config = dict(
    model='masked image model',
    dataset='capsule endoscopy frames (Kvasir-Capsule)',
    train_examples=42238,
    image_size=32,
    crop_scale_min=1,
    horizontal_flip=True,
    rotation_deg=10,
    method='mae',
    mask_ratio=0.6,
    loss='mse',
    encoder_arch='vit',
    encoder_norm='layernorm',
    encoder_norm_position='pre',
    encoder_activation='relu',
    encoder_mlp_ratio=3,
    encoder_head_dim=32,
    encoder_fused_qkv=False,
    encoder_bias='none',
    encoder_qk_norm=False,
    encoder_parallel_block=False,
    encoder_inner_norm=False,
    encoder_patch_size=[4, 4],
    encoder_layers=14,
    encoder_width=256,
    encoder_positions='rope',
    decoder_width=128,
    norm_pix_loss=True,
    decoder_layers=2,
    init='torch_default',
    residual_init='none',
    optimizer='muon',
    muon_scale='match_rms_adamw',
    learning_rate=0.0079,
    momentum=0.95,
    nesterov=True,
    orthogonalizer='polar_express',
    adamw_lr_other_params=0.0024,
    max_grad_norm=3.0,
    max_steps=6900,
    batch_size=64,
    epochs=10.5,
    lr_schedule='wsd',
    decay_fraction=0.2,
    final_lr_fraction=0,
    warmup_steps=200,
    weight_decay=0.02,
    adamw_weight_decay_other_params=0,
)
Rows from block 10 of the encoder of a small masked image model, named by matrix and row number. Rows with one number belong to one neuron. Each number is 128 + 24 x the weight over its row's rms, rounded and kept within 0 to 255. All counts start at 0. Numbers have three digits each.
After each neuron's rows are labels from the 100 images, of 14976, where the neuron reaches its highest value: "responds to" is what is common among them. Only what is clearly more common there than usual is listed. The data: capsule endoscopy frames (Kvasir-Capsule).
# fc1: MLP up (encoder.blocks.10.mlp.fc1.weight, 768x256), inputs 0-255
# fc2: MLP down (encoder.blocks.10.mlp.fc2.weight, 256x768, transposed), outputs 0-255

fc1.664:133145116145121114118137131109122154168140121142154099102149121140137156124147177114088108133097141101134153129150131160137118167108104155126132101102115127141136153134106146141107093087128153158148089128165105100075128169138089120147121076130139117128134119101119147114133121151156120065116163153090124160117121136130110145138156133123137140109092137104145116133095116160123090124103131090128148152107154115196083085098138147102134122163155156155095141119156124122124136105158135110108129113109118175131162159115182136102083126140126148090145130111122156106129163149099141120133120123162146068096139108124116132111097073087123093133136119156121095129148177155139154152129128185167077132163103179140158124101130150132092127109136110077123129123116154179137142120133108
fc2.664:163130099133112149109132155130106190083145148150098117164117123141128136118160180157161084110107143104127126178115113126132100084092103145041137144138110139145140137152101113134082148140124169153130113146143131109143143122113128191110119143124143139167113111110154130097137136093145110111115141149100105097126082136106134144105148120118142099179120113100144132132123076144128166141102152194145109135079141157132119101141091114093158160141198148139113106107174143147112154146104097132112160139140159102136140108080131126139128116120118152128105090142097141138136122095110088138121114137109157111130127136118113109107097101106114147134093120147089155155122097121135158155116104119104144128101151097159120136152139132181165170117122121127102131135131083159135147124150116
responds to: finding: ileocecal valve

fc1.269:142149178066135073143149136109102151085127113129134088125142142096094129113141132162105135156149114155125127102138081134126120129120118122070102111141103159116134087120160088121122119172144128160135147143120145093132122158145109157138105121109118181171164100153100112148110136116168157147122146138160145109180103103131169145084141160086140116121158134116103105118129145135090118123150177121130133127091147072145108125118125131143105137113129119143139183162147127143129106145064102085143139148116111160139126131131141141110119131151143105135130106115209175138124138137114116145130150097130142100130125100131178108124121134134116092098133122116168159099154174085127106106123103164108123088128144123149062135120098151113134138135131091120122119164165103133124129149109132
fc2.269:132088193154113156109060120139080082081135148136117125128101165149148138139106116118135125147155095145118181134151131123129129133106170146152126116104135133131146138080150117135072161145116147152117102177127121127110122135128113123143109140149116144141153136132157140174149114183119094109116150151091135124084137131119133091098154120062127119106110119124107110118156150108140144146145113104123172127132107134083141169113118124160122099147150118147140137130123117122121158146122148154090173113150073103102128147130113128114152112131136132119079179102133164143068100174100155124152147126143104101125155143125173118131121137131116139138126097157086132128057111118121145113133127127101153106147124177147132121064137112110147150120125114126114104136164152182131139121090147
responds to: finding: ileocecal valve

fc1.411:122098097142094147092146118113148129081104157164131135139128113113142128153116127101123157140148096144148176123098100156145142110127131159104114141112129130105127113127135129152128092115160092130092111147104119122142132089134148120096140129120134158128113140152107151144110121102108098114108084117126097091117105123126137124131095177141142137105173134110105148164168116101113101175148146114093093066123122084097149107129080086109127150133118161134081096115107150061151132110118137134101167105171143146153107149118127154143150156125090133127119151134157163121125140121122111131152154148108137143127128150136139098127103117073108169111130134113113165126151142157102171141141128133179122121144173157158180116113147153104175163106094136106087165184103128156112136158178097
fc2.411:168120120201171096122156117140160121123151127131147122116145099118161146117134076138115099124162157137092124117117145076146075163114152106108138141159135132154122148127156114155145150100149147113154108127131102126144128112122109113149138171137139098140133137101130110155150118068081082144132187139131156098102154138094125187128078138110105157156118129130165138128120116160161084085149089094120113111080141157124149129124109150164137134131117156116097121111108128147115141170150144154131123124151118114134092132150093147142107170130137098081133173169123125094122128116143120115155125108096156131094131104125097107125109133131132108109109174085129106113130108124137098118120133165163159116158101100088116132141100142146136140161155134120132172126163093124081131138086092
responds to: finding: ileocecal valve

fc1.597:128129088091124090162122095122134157131127114142111146103116116133123102174122118106167122179145127118143095107082160106160140141115139117138138145133122183084150143134109137129125154141111103143133158143121082100179130115122148111097152089138123071158160083156118076119114119129109161110185116119137147107131119147137141113090080131108134137089083116112122132129109121117106138135107112143114122084113153135111147073159114141130120121155102132149148154163138134114107142126089130105169122122133130163122145112134153175165126112119093157125079127178099146154131118116156140116105120097160136132113123163146114184121128165093145097117140114123150111123104060175121167107093105123108156125136116190137161155115133122157120117151137119166157121112169126114162139129162153
fc2.597:084149176082127140081123091131137061193125140090119119111102102145108141086154102148062114150103124154141095144141113141157106113121157152111162133181126107124131089116120144148076109087091104104128133079053166151156110150137092152168112134157149174120121118106122122124100132141129092163108158131142132109117104130134159133159139146099117156124165099155156142091126133139152138142109132112137152161164130161115129114129164141160144131151123126108175131137132107175121171143152136131138099097131122131112144155121079123111104146157143098143138112136126120104149120139137116104116159112085133151091126110114139139130116108108116146155112160135105131125123125096144127114154103168108109130141147126099139108163141102130169135143134131124089136134096133173082126161144095
responds to: finding: ileocecal valve

fc1.609:136092137142198132130122126098141147146115155128152117166108091167159132126090122134113098107173127130122129125157133113131114124119144123056149120171134183149144102105136146147126148112153119136073133088121084134126135134134125167131096110136114163101081098136111103119149114176162087124126079147112098108136103094120086113148122111134150123143121118165092166102159105174129094110172120103130113139122134165131131182116143111150154148129105140169134098143122115134108124163165106131087088116139151115132141150136104116066098146139096191138139162110122139102084160127172115151106132152137153136112106119141116127110103086162109141121142102104126145123147106138122142128116109135179173111151083114148133104129106118141124148173142123116133139163172115132118145103109122
fc2.609:132124118089121131121112069137096116148139140107148173117142134162139105160113127117141138160153100122164111184109141151141150054116160167148177106152143088126136124123142166128155147112148086129139089137132117144143122095094123139094139135140140141138138134162092160087160081155114152129144125136155133118171133142098157117116109176170153119107094091087139136099143124109091124152130116120141123126126128150081145151123124165113174107165131113164122134131126142145108147130114070117150139118105073067126112104108146138142126154153130097112109099146134147135137169140070138135126124097105140151148160101104160131107167101140107127146133087091117151130124150113136140117092114094135161172132098145120134182087092119121071128092112150125129120129112130124132114153103121
responds to: finding: reduced mucosal view

fc1.386:132114142086094075107137105109136102123095148101119130145141089134111123155120147086133122114125070170141122115148130126121128098148111156154119130199127137133112152085161106087134180153068093107109131112119118123130089103139108156169105175142167139132089125170110114116136113168137119129134140125150119116095135093147132143106110164106097148146124097167124097101123161135123139142132144143163114095144160152115118116149148129113135118121120125134137127143149142148125127184110109119160116097132143138148129167153158099103171131071127130069110088146104134130135152136104123124117109135102131087129123149155114148143115123141111143094144112157109115196165103142155118136164114120139169119141146158079168084106128086098161179101171132124110110121143136131153163133138138
fc2.386:112150131128134079136155133108131151094125121128150156149120110149146123133136135125140096137120140123103165158134120167141155080128129108092155189179104104071122089124124086079108134135137154116094150135164174123129155117110117154171089108116143178189119132125137124077160125105129160106211162157184117124132135133088113099083118082097133131163138175141123175132107083150143153094117146149109149162094124159102133123104157116113103122154111076147148115183122130099117099163169103123115124125120137118114118154084119146135106106123146136115120112127147105159114146119110117131107138135135143117153116122144135130149098113113135152063155160127127132114136104132124124148074100132110126147118102141121121117132113135145153122101107124107124127108101128158138116120151165
responds to: finding: reduced mucosal view

fc1.274:149148064100163131104129132143148105124113158137125122128126128119136112151117135144135154148126171121164120196156096132162160090118121138150116124103112115161103162090121121095155113113129124099117129119138134098190138122098140167110176130126077129150117118141125145147091118165153157137130127158100133131087170089151121127129132098088158105125101130115157104130144114136149127082144170189130137088144148123143102107092118179142102107094105127132129134155121152144119138193123117173131129120111121138118093165118168091098130153109125123150153116166146158079116119117120078088130134121124162120153142090143111111138178086161119144117148124080117175102103126141122154111115087144149156118104115129092112115137135112129124086128112151132095119109109169148150103138119157
fc2.274:130124141095116158117110112088074138148135166139116147145078118164088145096116099090118109157157111130154131184146179118109142080117122112135151145092098116128143125140108140149090163135101112120122152155106176114090112148102141141096155167136139145110124179132173139108141132145144114069116134128159115100108116114094104142160111090152137114091143078146124114137108160143124165168135139106156110134101164170119117118110131186106108081103122129164128114094097114083172128116084135124091095127120147171145167128095105129137106115131129131153114147112107183140108113131124105146106139113149136144135107109120130161098130134100122114132109159130128103162174104139133172121154121158124151135134134130106126119126092137146094139133123133162170169146158137154110143106079136
responds to: finding: ileocecal valve

fc1.144:166178149120103126082144075179141111086161121143114184142139116147140121107123149158136141106113139120116131106124140129117144116140132097139101120132095126151135090105109124115103125159150129141160155148119134146089116112121122139069100133143087094156098132163152122151131116113114090046126155111111142089125121130150107113102125138142141158118117144142131106133075135145088151138123126158153143126136076145129156155104163093125120121117141104115143099126159120117123152128123144133167158146130122127130171157154102107131110107104150175161107149112151136117109142141134138172141091104134135148129117180150152103100070158098133144108079118156161152131112120146108137153077073116133172121173112100114081145129109157124156162126131068140105127134124129089145129163154151
fc2.144:135149116091131164126128150131134133109111177130169139159143087124126124119154139147119081108136110126144137124133123116160179114169143151153153116078141124161143080090127099133154092112141128173150159137105100150152109131143112101133138097115116153123123101116094101149091148110085131106154145138133136142098111077141133167166094126111126136144151125157119096136152151125128128104153123143155138118170164124143121115126128101177160147090145145141149143132093122117112154140144114098150154084111142117094108145125107128126090131127143112121149111128137116103119157102142121172115117164082136154165170129072084106105090117116126097135114112116123126110131154121117168085134124161070153144097145117148086100146130118104176171159123079098124139123087125093090198111127109
responds to: finding: reduced mucosal view

fc1.603:145143083146106156144108147102136086113126135139111127138084109166109163129089114139139105115128125097114109161134146133137171113107132163128113142122104106148128125121091131137063112122103139109151098127066128136099138075118144160128137099121090134183113141144118107092126163101158163085116132147136141118124126094165124116119119140142113113183144124139121139151090101121150102117160104152146143153111130075132144150142113129141146107132117133127120111132147119109129165132102084110120111177091128153188146125102120125101099177107124101115151165129116132124104187146069116107150109121118169128142155135121139128139169159118098107113110123127136098114146174150141145136106155139155090181142099112106153165131133129111143153079135134145143102175194102101134172132155129
fc2.603:139126112170108101083111132135094131072121098062121113113205173114100146134102111111132140097141154132118131140132107161104173151122115131157133136145124133140137135115133120183141168134128130120159137114138108108105153152111161123163098133140142134167130081122141122120138139127096144131127123096113125159120116145071089142172111118150124119089138134162133143091094105143111139108181128116131106125079095142135118101175115157124133113147097096121163070122140103156095133115113149144162211108159146137145132108143125111135166098152109157134099093113133132154129128157149149139142120129084107103160142129092119110103085130125183134173109111160108110139127120115112076105162130131143134099158131138132139124124105146138087155141146133087136125118159138158104111124139167
responds to: finding: ileocecal valve

fc1.402:060148147114154146158141175121130140157128164133117102120139099138109097168079085148140141150119143163125174150138164118138111148085104065160112160106089143135147149082129173101199150117136099108143120141139145110178140171146129154109140168107118120162136131080127133136143157099165152134148145142121161151123139118137106144131101119118129133091137132121130110086119107144111135111105165104099106095146147114112126101140103149133130104145095143112120099111119163139120097121143136134183114099126139132058145117130099152131098137114095081143130125120104121142112125128161117136101152132131130096140142131139152141142118151136095137125096110124141136161127110109115156141144132140138151130086109123094143098106147137131122118088145226097118125123121159088128151119078154
fc2.402:145115094095135104103147109107179139124126047114097097184154175139112114101153146127120132145128132113156088127113076172106160106127094152108154106120099158126121111121092134137082124119170118136139108140118102115111152154134131127173134137142118139136149114185119115132112159094137112116122117109142140135122127139116143157076171123140154092108114152130132125163119106115125107102142141176161125156142148102140121153089094158114097089096131077134111116155137138125140127120081136098143136120150129142149125131148170097179108193141096123127109141114115174114104128156134125099134120119123091178137095127144074147163171164125123156126123120103111127138113135152059116126186119103119111113130137109118118134115132094153125156141126107155137177165146135122152152142127128
responds to: finding: ileocecal valve

fc1.166:171123110140168160126171145131125143149153131106111123122099134112115161090159112081122136121112119138107078140127135079148115142132134130097133105117187157094135170116102083155104122134117132184120152154120102157107112176115126154139177119161129088111101121142148110140090120121113136104118126156113106170143104079086151096122082129146116153114128123172138156128115128137146107109115146136131127123141141104100109081156120132174101128141143104135158144143142131121118130125104083124145134087115099152182184121157133126129099119119116142111146114141106134125150123154138145158113121137108140073163146096182116161100116124118126142113150114115148093124119156122075084121136096154101143123127152173130128169132167160071109130191108158130130077117131103105126152143120146
fc2.166:154084100164119086126082163135152177144120118123117132109123091140153125104116155103109138184131151112115139136138154121109078134131098140148183114105121143160113132127158134109127102101094158147140157127106130142140151111107110121097152090167119128155134129136117115129135174082134132149140126120153114133110108124133151143153105151113121116155115076146146125165120134128114125107161111110141134130121138103136093093153128108104202152105100143100127088069109180136096161166123138109155163126169149160144117140093128104115121113110168172106130107098139114077099135116120120134107109135162131166125131111139121095162152143099146129132115146141144114117135108090121186159112180115142116085133159131054155131118166152157113121128122102122099147131187132131147149112138099
responds to: finding: blood fresh

fc1.0:150130104185102138135110122101116096157122126135168152100117135163082145100108137122143149116132091100116073110101144116140128130167094117140139127129155106151100146122160142116092112128122129120102133161120142147111104145104102113144108186151170168110100111126155160175116106138117154113108130141161139151096139116089104091101133175120104133135099129138094154160117127095100132086154169084147112108174128172113132173120186133117109140112125125096080093134145098153164115168138135112139123130171139153157103124146118115098139117119126137087108131153114155070144140125127115159172148093129156117144171165117154089143121110124145107094081118097103159094169149155106131127094132141139136145152144114086168090114111127120115128138162130101122142120120157155108147127142139
fc2.0:128106110098150122170105142148147121114145184138125157153111121142161123134123155124151103152148092190156146100140073143078158122146132083126127132126094138110117117144123152127126140150059140145139106149142088141148132142135108092168088138118091144148130143154108101095125143133146097105145157141157159121103094121112149131101139082109139094136163190064101166139105143151131098138135082146162118090131128135113113121136115123123175097126102122171129122151129095099065128117117086137136158129153128129129117137135112161117172119158131121135144141125162126144099119112121112136108156155147162149155155122145138120132124104127089151143121155162132113156094128125104146079131115082126134131089163155112102084139118146154138166101161121117083101111093125111151140166094130
responds to: finding: reduced mucosal view

fc1.33:137147132100140132152092137133103113137155190134097113086111142126129145145090144110169155104171158134097118098134094146134106101122135160088164138126120143137143113119140159123111136125157124097145162139122106132111145144137153115080079083093155107135140127099081160128130109150139121176089113159149102161166086109178144165133091145104099117139116115093132154119132141124133160085115123157122152106115131159130145108178120117135156145114120103113132151094119131156109133103086152110125154135125167171154103116130131147134160102123107141089082150161133130136166128129139132089139115178171140095128095142121141101114095147136132150105164148111158093109107181167146130119140090099128078113112162115134086109135114154139151123146127124154138103097146081113106167092121120
fc2.33:141157126165117111118100131158123154129132115155152136110135158149136144151094152101074113119153153175108162129122106088115153104144116102148144162118131086134140136123100118143119129091127152117116119108090124177098127131145124081165186132108117091110138152109086147145094122121145153150148152086130092090119138155132137074139132095142083143097120123163141127142084140110092110124133136137133076116122101142142112107159107145195121111168141147107116137100182114113121147137118114104129154138105085116106075155106155153117161114106104122154084122106150127113101153087089112116136163137138164181102114153145190106121114146181127145138122181174131108144132126127113122129114146104115123098118151124162115138140135140121142161129124132121142108110133163171176139115107145
responds to: finding: ileocecal valve

fc1.134:136161112109141117137112106147157119152143076134149152105171130118064117126132110141100131147111144147130126113123154147134102129141133150115139140101125137121122160123110110114068128161129140182115118147106111146177125145110144130102112151137152134135132114157073090087150146137125130094174118090148165139174149060169097127131137104153152130143125152132119138104123148116112154169110148105136163144126149112135159145124155155110113147105114171134147121119072122150141115142114131146096126133090126145114145125154116100168150162075072147109118118141117104111126067163157160170173124118157160122094136140140138126087075127119081091129138137122131116119140108131140170112136125076111150112158115108122152119096133076141126156145147122101127099140162106093142134080091150
fc2.134:092113087149154134113158139121115148163118129066061087143120151143125143087110126176120106172121154186148161116063143118145129152124124101107147093114118117148109111131085140133152149120089092111091138130153115131133151166147150095112120144138173113134135119108124119130129117112138114158123120125125146121135107110117147137120163119131155140167156137143115133135108160098145132100093118136128120129112164137123155139126107139115136161143138107070116131123134109094141130117149142133124104130128134116102152088143144131142106118150091156139143077108183106132155086082138162104170133087148139061133111168124176105156144165178135160149090108153097112134102077127182127148140114068098119152141141153156157097136121142087128109111144111122149132131125165158131125120112123
responds to: finding: ileocecal valve

fc1.5:117092146084097095127155168150106130149105168129088139140112124117096109108113103125143142126146129149097120113117105157118129137121100133103111170155193118124131138091132118168140145163133108134110088163059139115137095124153093119123123153130103109131085125151111110124098104110103083112118145165128147135124142147123122130090141176132154129107123156124120140119128121165134116086128123147125158129172153132130127134162151143136156153086139134124137085116150144101144164075143186164140168155120096161170128133143124137162158123163107127114164136136135124119121148108133129176166117099139151112128109097073143152131116104121111157065179163138091102136139111075120137111122127150112119116167126148126130112106105104070112188125122106118177124116101130111119107147159113
fc2.5:120145126140121124082138124113152127169144121133152124129135138147154098127177105113156112104141119118166145126111107146101177129119160145141155129121149141129118172132092119121131131080152124122146140104164142177081141131123081083133128124113140122117129152127123157114085114160112141152143151128133138177121083130109119134102112137112096081129135133101134123135092173144100176168092124123148110159144082115167148111148096147137141139125118150118132123125119143089091076144139108093092110129104137153117140126133129179096122143113133157156125133138138128144149183092095154070094134187181188130110135081097161134153142130125085116090121109116100176096116138123139131133081135158120144106110124119106136146146142109122140117118123052142100130145142125156087116143141170
responds to: finding: reduced mucosal view

fc1.458:165112108140077113149104138102140139164095120142094092159112173137143090131136098106095080120115116129117130152125159146114171133124148118122122113101146094116167114149127142080092125096102122110173126138103141112134149105175160111128118104138120134145093158104112101110208106159106110152100120124095126154106115106142168177104111141085130109150110138166101159147075163140127121090112118165122116157136107121136160099082139158111105131084139124145149130155101152125121127119143140186100125149132142117140095110146122173141132121148109107110129124110123121131106161083147111141123179152141135131118159166139139086140140137107158148110174144158128139136126132130127125083167123083116137176179129131137173095125140131130130130101151160145138099110152111112170097112148136
fc2.458:121151103159117129166135119132106157126148145131114109129102107164120075128144088133122136158107155101150160122150118123117169115118121126145110099159133125136094159130147167062126154175139153084083125115123134165153120111113145134114136146116126144127166119136116098148098125079118110089159157127137133143120138086139123189170116112134149116157121105147138129102156095112150166106133142084100120114132142108189125143147130101141114142096132174097073127078129137134134129123144113155114074144117112122122147103132149148146145125091095087155120163124128098100112131147166134126113159118116099147122112108119184169136142115081092136102144155112118139143160116137162105092150107170132128099113145087120113145150194151129125090159110142180091128119164086136114123121114129
responds to: finding: blood fresh

fc1.172:121162091107142140164103143164134105070142105102180144139132141136108112136148105088128137079114132139156167103141143135154084133142149152090115121123121145147073177138153083132107089108115116165115121140106108118150121092102123116128136111095151141125108090118079152106167164124120118126100113109124131133137127144128141144123134159157130107150116085094104167139098111139118133086140138117092152148156124146118115121057139150119109141138160121132131156099113142125129114161142156157130148126112152103094114112136109112101123121143181123154099120116116106127160137139117113138140143125130138116133126117142098157114138075121147134115113099129147155150116098155108151101140119151079125173140144092135176146167147083125144158148147125159171047169139163179162167136090141
fc2.172:130139120106107125160123166101103162164115130097128091138131126186079144133094137107121106159151154104143082164117149097163103153171147153099108126139123123174114109117097101145117103142141093141108105137135136163133129107105136160127116143151134139160125099095169096162114143107149156123111115118104082119123133123103128126145122136114163105082091151119108140115133105126146106141120165172078150133130150145125111170105117110135149130152092176117101147080139160105107099155147133080102156120119108157116155118143142123148134142079181161137118130105099097103156094150150120131135096139097138124137104208154105185124160126138155161135090142116154104114104136123090120156125130126110147157114095136123140090111127137111160106140167144130155124123171092161131097130133105
responds to: finding: ileocecal valve

fc1.234:188142143158133088146101137100127112130161163143095110105091120109145101100111143176099118132106151157159139122135149122137158147145131147129135115145173128103169133109135112137136117132122144110096122123166108177180107111130107156129132107176116092137104130151102087108160095158152106160117164127168155132105103157144129095165176130143163119148144104166133148159096105136099115115138100127070167180143109123122110113173123126119124123114101115167087148105126107134158156139126150121093134144079157138156117122159092152101091139146138089156141099130127115139127117104110092181100141108149158086138112164090137120149087103111128102103102138142201125113078154139098114090135144140156115102106115127147117131121104105122117128116128158134131117093129130115125114116149103
fc2.234:095095140141090151129104114111102145144166118099134156108111110113160159146142149131125151155137119098106144116140147156086136124149075148139127128118128112144124141091146130157144141179117138076172154082182169176145118107140109124141121108131107142137182117084124131129127075133108125114148080128121166162143116107115107112082100098114146135113124132149149123126091115131145140140158127122167128058123135111140144161128148153098157092124133105084124158104141129133115086103096099130111133135119143129094120058129132139173178131125064107085129129128144148137111146116127147144148112137146146139131142154099107168129134101155159097131122123176122132183153101161113105135113150125112113104145106131175146152122144141142115144089147166098156124099130163132086135110092115
responds to: finding: ileocecal valve

fc1.27:102126097104155129133118162117143127144105122157096136147103149121128129130109108129133149104133104164123125134153100160119092150137128084125108174116145159103121122156130114116146108123100099136148125136101128095104148128163131153109101129160134102153128173137107132095127131143076131092144132142063130186105124095120120090102102142148138091094099170134103122126181124098181128128130125145155158168107102051111112146142164169114146134131164148166123157074140078111106128125103145107130155148091111133154136128146114115144144167152115123126119110130085119151135136138136120091133096145140177145115176120136133122135097118140114158089114148124127153144160145124133073128118122146122102101110095161112129122139185141126117173130092120128150146083156141135195145139098165
fc2.27:137162103151125115098141092135166088147137145107142137143150098131075079093137092098090126107175123169147131128132127119137095104121121155144129117138093130118148092123122095109129165108148147153107120101121112119145099115123138113109136143086095140177170130139136133152154140100173124105060100132114137129177139204105126137138142161159120143085100149105142138159123130138102105123121127135124095172126125174073136185155140111089071130125110154142103125142123108110100145140135129139144111159132118121134150135131138139103183099150130112114119141139116137125080142164132119150145143115094127129157125092153135145120141163187121160142132095163129145122136117080129149122099110153135092109123116146166106120105124134134088133146138105137151154190127064128108106130145139
responds to: finding: reduced mucosal view

fc1.388:135105155087122118136117124132123097172107124114132105096147114159135108131141165138158110136148162129128121148146135126131122114128129157113120151098131131123120111111103155087150108133087151147110136097139114131109152112130135087158123176153102145132108158099124133147153122148106094091093171076113100146087174131119117102061102165114146118100142113153144147154096052122119110180139125127154124083129114180137146128146130166160154139106152089176149084122103130144133099134146195146140134127112157098156126093124144118118097141140121146133128139144156121127130125108149098136141145145145179154087131107164117136093121147086141148120138158150107154130093108114172154164078125086097086111172115112128144098139174143151114112078131107109142126119120099131121130164131121
fc2.388:144092152086132140151129106155109132149153121157124139109102113112113108132085147123116119131105135128160131123120116102135145124149119101131085134122111138140133142151139139182083132095137104114164068117137156094096124157129123079134111166089135087134108169141143141117136099118113160162146139159142152119093130150112179151183139135188160110134110106151156124143112138168117087106095111177153128172132149079134113142087100133112103114151089123109130144137165121133117154168105131122101099133116119084134089190128135128110115114158142127130098121195123147131186137120118098145143121075109126156173177103092150117160085163118128106112129131140126097128127111110119140089154113179117130150102131072148122139127139133126111120121110129134108139119106132143172155151126134
responds to: finding: reduced mucosal view