{"method": "mae", "mask_ratio": 0.6, "loss": "mse", "encoder_inner_norm": false, "encoder_patch_size": [4, 4], "encoder_width": 256, "lr": 0.0079, "grad_clip": 3.0}
Rows from block 2 of the encoder, named by matrix and row number. Rows with one number belong to one attention dimension. Each number is 500 + 25 x the weight over its row's rms, rounded and kept within 0 to 999. All counts start at 0. Numbers have three digits each. After the name is the row's rms in percent of the matrix's.
# q: attention query (encoder.blocks.2.attn.q.weight, 256x256), inputs 104-155
# k: attention key (encoder.blocks.2.attn.k.weight, 256x256), inputs 104-155
q.2 110:548490547517492458496510531533544477500499476489533524529503493542481505512500506509479513490474467556552458533494525531478497477556559493489475486487482481
k.2 114:473493519486534432521510519475466516527506512483505482511535498514509464518550489507477517529485511471503512478481481496531544503514540518549475486542490511
q.3 089:501501485471506486520462503472462510529487519528485486469545477510529517496479490525453550511543504453478470479497559512549497508477493481514512502514488515
k.3 096:494536535516489515480502505531478539480534519520459575471526468493494505484538514475516490519458521544486480462511543505475520523516476500486443528493483510
q.4 095:508524487522518481519538473468579468489536533506475541500466533505473532507509515489505518457455456505511536463493473462505509477480491527497496465539511477
k.4 091:495527494529441476471480513493504512478483513528496529477469555534445498473477479481538525500486480525480512526484510542472531562496494516491531522503466475
q.5 087:480517507462481512507458487455512493486473520506457531470492538480473501517478494476511496511511486519522530519534492436476482509523467500562462485496514528
k.5 082:484484504501580517493516479519528467567490472463478515501459476533506500488498516518510483521474511495477525559431475482506522508497505466489504459544493509
q.6 076:494483496451449539464477524539494515492493470544541508514535543481500513518496506491458536544478467530531489532520563488562486527500549516496498564544516507
k.6 086:560542522509534513445514474474532478542488505518490509512444462532483445518486503538492531491473529477514533494490502487501524534504507522518479506483498509
q.7 069:515522486518488498482492501524520566486479506465513486530540472525549519487512495480529539507509521463466452499469522508520491485434525505550498530447530480
k.7 071:491458541469464507480492487530534496462495465468478496507544476506495456479500530511522480536490474476508437466549507495508512506492490466519537504457495505
q.8 123:544499543515500496514516503473457495585491515535584481493515490527490505520518522527496503522504520496488441491505473516494498559490533466519485484465542470
k.8 113:512519498521484508520501453527518512493509511546547520502520524467478513528511521508492454515515464438561433515475471470511493512439522487519461525560507517
q.9 120:486471497536533557526493474513506478531464515491499507485501456525526453542480496520501500519515494534508451537476486525494512474457498470496491499509517507
k.9 123:490459509508476506478485506478506527523505502505471536505504502518451521497469498473465489452534484548536502507522507515496504469515487515480521530515489480
q.10 130:519489520498511474469488494532494473498440506519491515472491458467494501516484510535470491508486535498495541535474516511516516503526481488543520487459524504
k.10 131:472479499506474519507500503503542485483507489491486506572503531476538464471484483455507480513523563534504515500497490528515572457505545494469493448545475498
q.11 105:498501522511487477529509483523523516486446492492500512487488498508510487468474469541523455490469489507490509484488493480513481552486529519500512447484523501
k.11 100:563481476529490502493546506465503508504519503497494504511491564482496470469505511495473536455500504491561532489515508500473505484529539476511531523518499494
q.12 086:523528480493499491536508466480443454558466466513503528514476478514481461505501505541490525483492535487512507470492478481475511461519447461502481512490513497
k.12 089:486464510483493509516488492520469483492548480501496496481512507458549536495502508503518500497484514535470541526491487488478499515484475488431508513528522490
q.13 083:512534502452541482526467502487501483533525526501530488467479479477444505500493507517470469503498506520528510536527480491472485440532479476493526532500493504
k.13 086:517481472481457452500468512537511477473499530515480487504491509515505572509514494481525500515476521501517482537485548477488517501492482485476444490526460481
q.14 061:529526464541450484519494509517520551444490539471516535506520471511511485553507479518489474472491517456520473504486521475469489519443500511555476524511505506
k.14 066:505502536498484529535469525482532458513520489472515495461518495493463514547459478473539492507469519481519516497464519501531492485493548455468499507485473524
q.15 070:515495521467505503500509501480496500508481482492502512520489503522512487485559533539502535481520533428525517527516509484484522513533491506512486483496499496
k.15 078:475532454542562512493471517524486522497511447549460483529528536457485576512472517531488455549513500501467522513513528509463501489495473510461484477523519509
q.16 128:522495486473438509476531497535522477523503491532501499497482498535544532505489470491469520548523481490481498477531455497559453500457566467494492503522492527
k.16 126:514516553488482481533525512506485479475527455528484530504481525492530505468498517510466489487555537476487547491444501511539493467484458532508492487486531496
q.17 132:479504488472559530495499470480495445495482500481517502524517522481532494554515497498512467436500554482518494524552486469500506493480478494518475495532484507
k.17 140:473490478489459487553502486521514470486509532512526521501474552506482518490499498473545488471490467514530547518536510501521473513518526511542520508488498494
q.18 116:506495499507515487499467525512471492531485523496484506487491432541516527489510510493518533465508491540453472489488493528482443537486482481527509492470468519
k.18 115:505523476510508511520485522486443539497543511507520512444530530518507498495476499520472475484525547470487499495487565455429441499462462477482508518536509505
q.19 095:496414512484467496490486539474483493471525520502512490482517543486509480494484484528482485461498497483491533482516470485485497472508511535552487512495536488
k.19 090:485507540477463547506531490508524529527513460454503476575490482476489477540510481496526488451485519529513522528479493482479524453464522459507503536517467482
q.20 097:463448485478466504502497499527512489516511501483500546492500550509485463492520493466472536523480460494467538486495522518498517532523525496494532490513487491
k.20 096:496557505489525501495498498542511533487499510502475494531467489482510496458499490530475477514508488493495496497534497525485481489516503510555485476502526475
q.21 071:453520500454522536488499485502513482514495528496531500474465501490484513472516505538496488502490445522537500511515483504506501466550513497481515524510535552
k.21 068:511491496547490518501482545486475526522522542523484511477486482544533509489525491489499527499471500458484519532475459503514498501537500514529491465539483509
q.22 070:510513529489493501555487515484487502487487530522488486520506477490521548485465507490536442507537515507523480564504529481488504479475426430520507497505536518
k.22 075:483515505465527474512481527558518469480514436471517494461510463505519502507507521506498476528457485501486472468486528461534485508496503503448488523514479527
q.23 058:498541490498534516512458517511503495549455491531529453506469505499494508475545481514504510485518474478523506529486489461485529462494474508474484532521480478
k.23 057:453539488470501520497432505519492540510522516509471480495497519504498536465499536461543490479472523518505508545491511482447515486524521490486470467509474465
q.24 119:512505505486454467529476499527517534472457466505547510493467509498517516535536449464537502514521549525450482495506491513495497507471489478555491471526473519
k.24 113:548521508484485475508484501510484470527539527494496519496513474483501449472558495496461503495481479556543472498499461504483477569503530490500516495478479529
q.25 120:512518545510524511464492488527452519452503449517491488490490555518481475533507516505511544516494494467486564490492518482496509486527474480493506466503534501
k.25 130:490503525495493444506487494488496486499473505510508542510499518525524511508483468499489522452510516569522540504514479512470473536528497508541500548478528495
q.26 126:518476486506479545511527527438528510493452518491511516501495526523513504490528473472464524495528484498491483532438526496551524441485527507484517525516507554
k.26 153:523518486536507505522522479508517496472503508534502535489501539519499474514520487485505472521513527447485477527496471513526504511471496473488513527563467499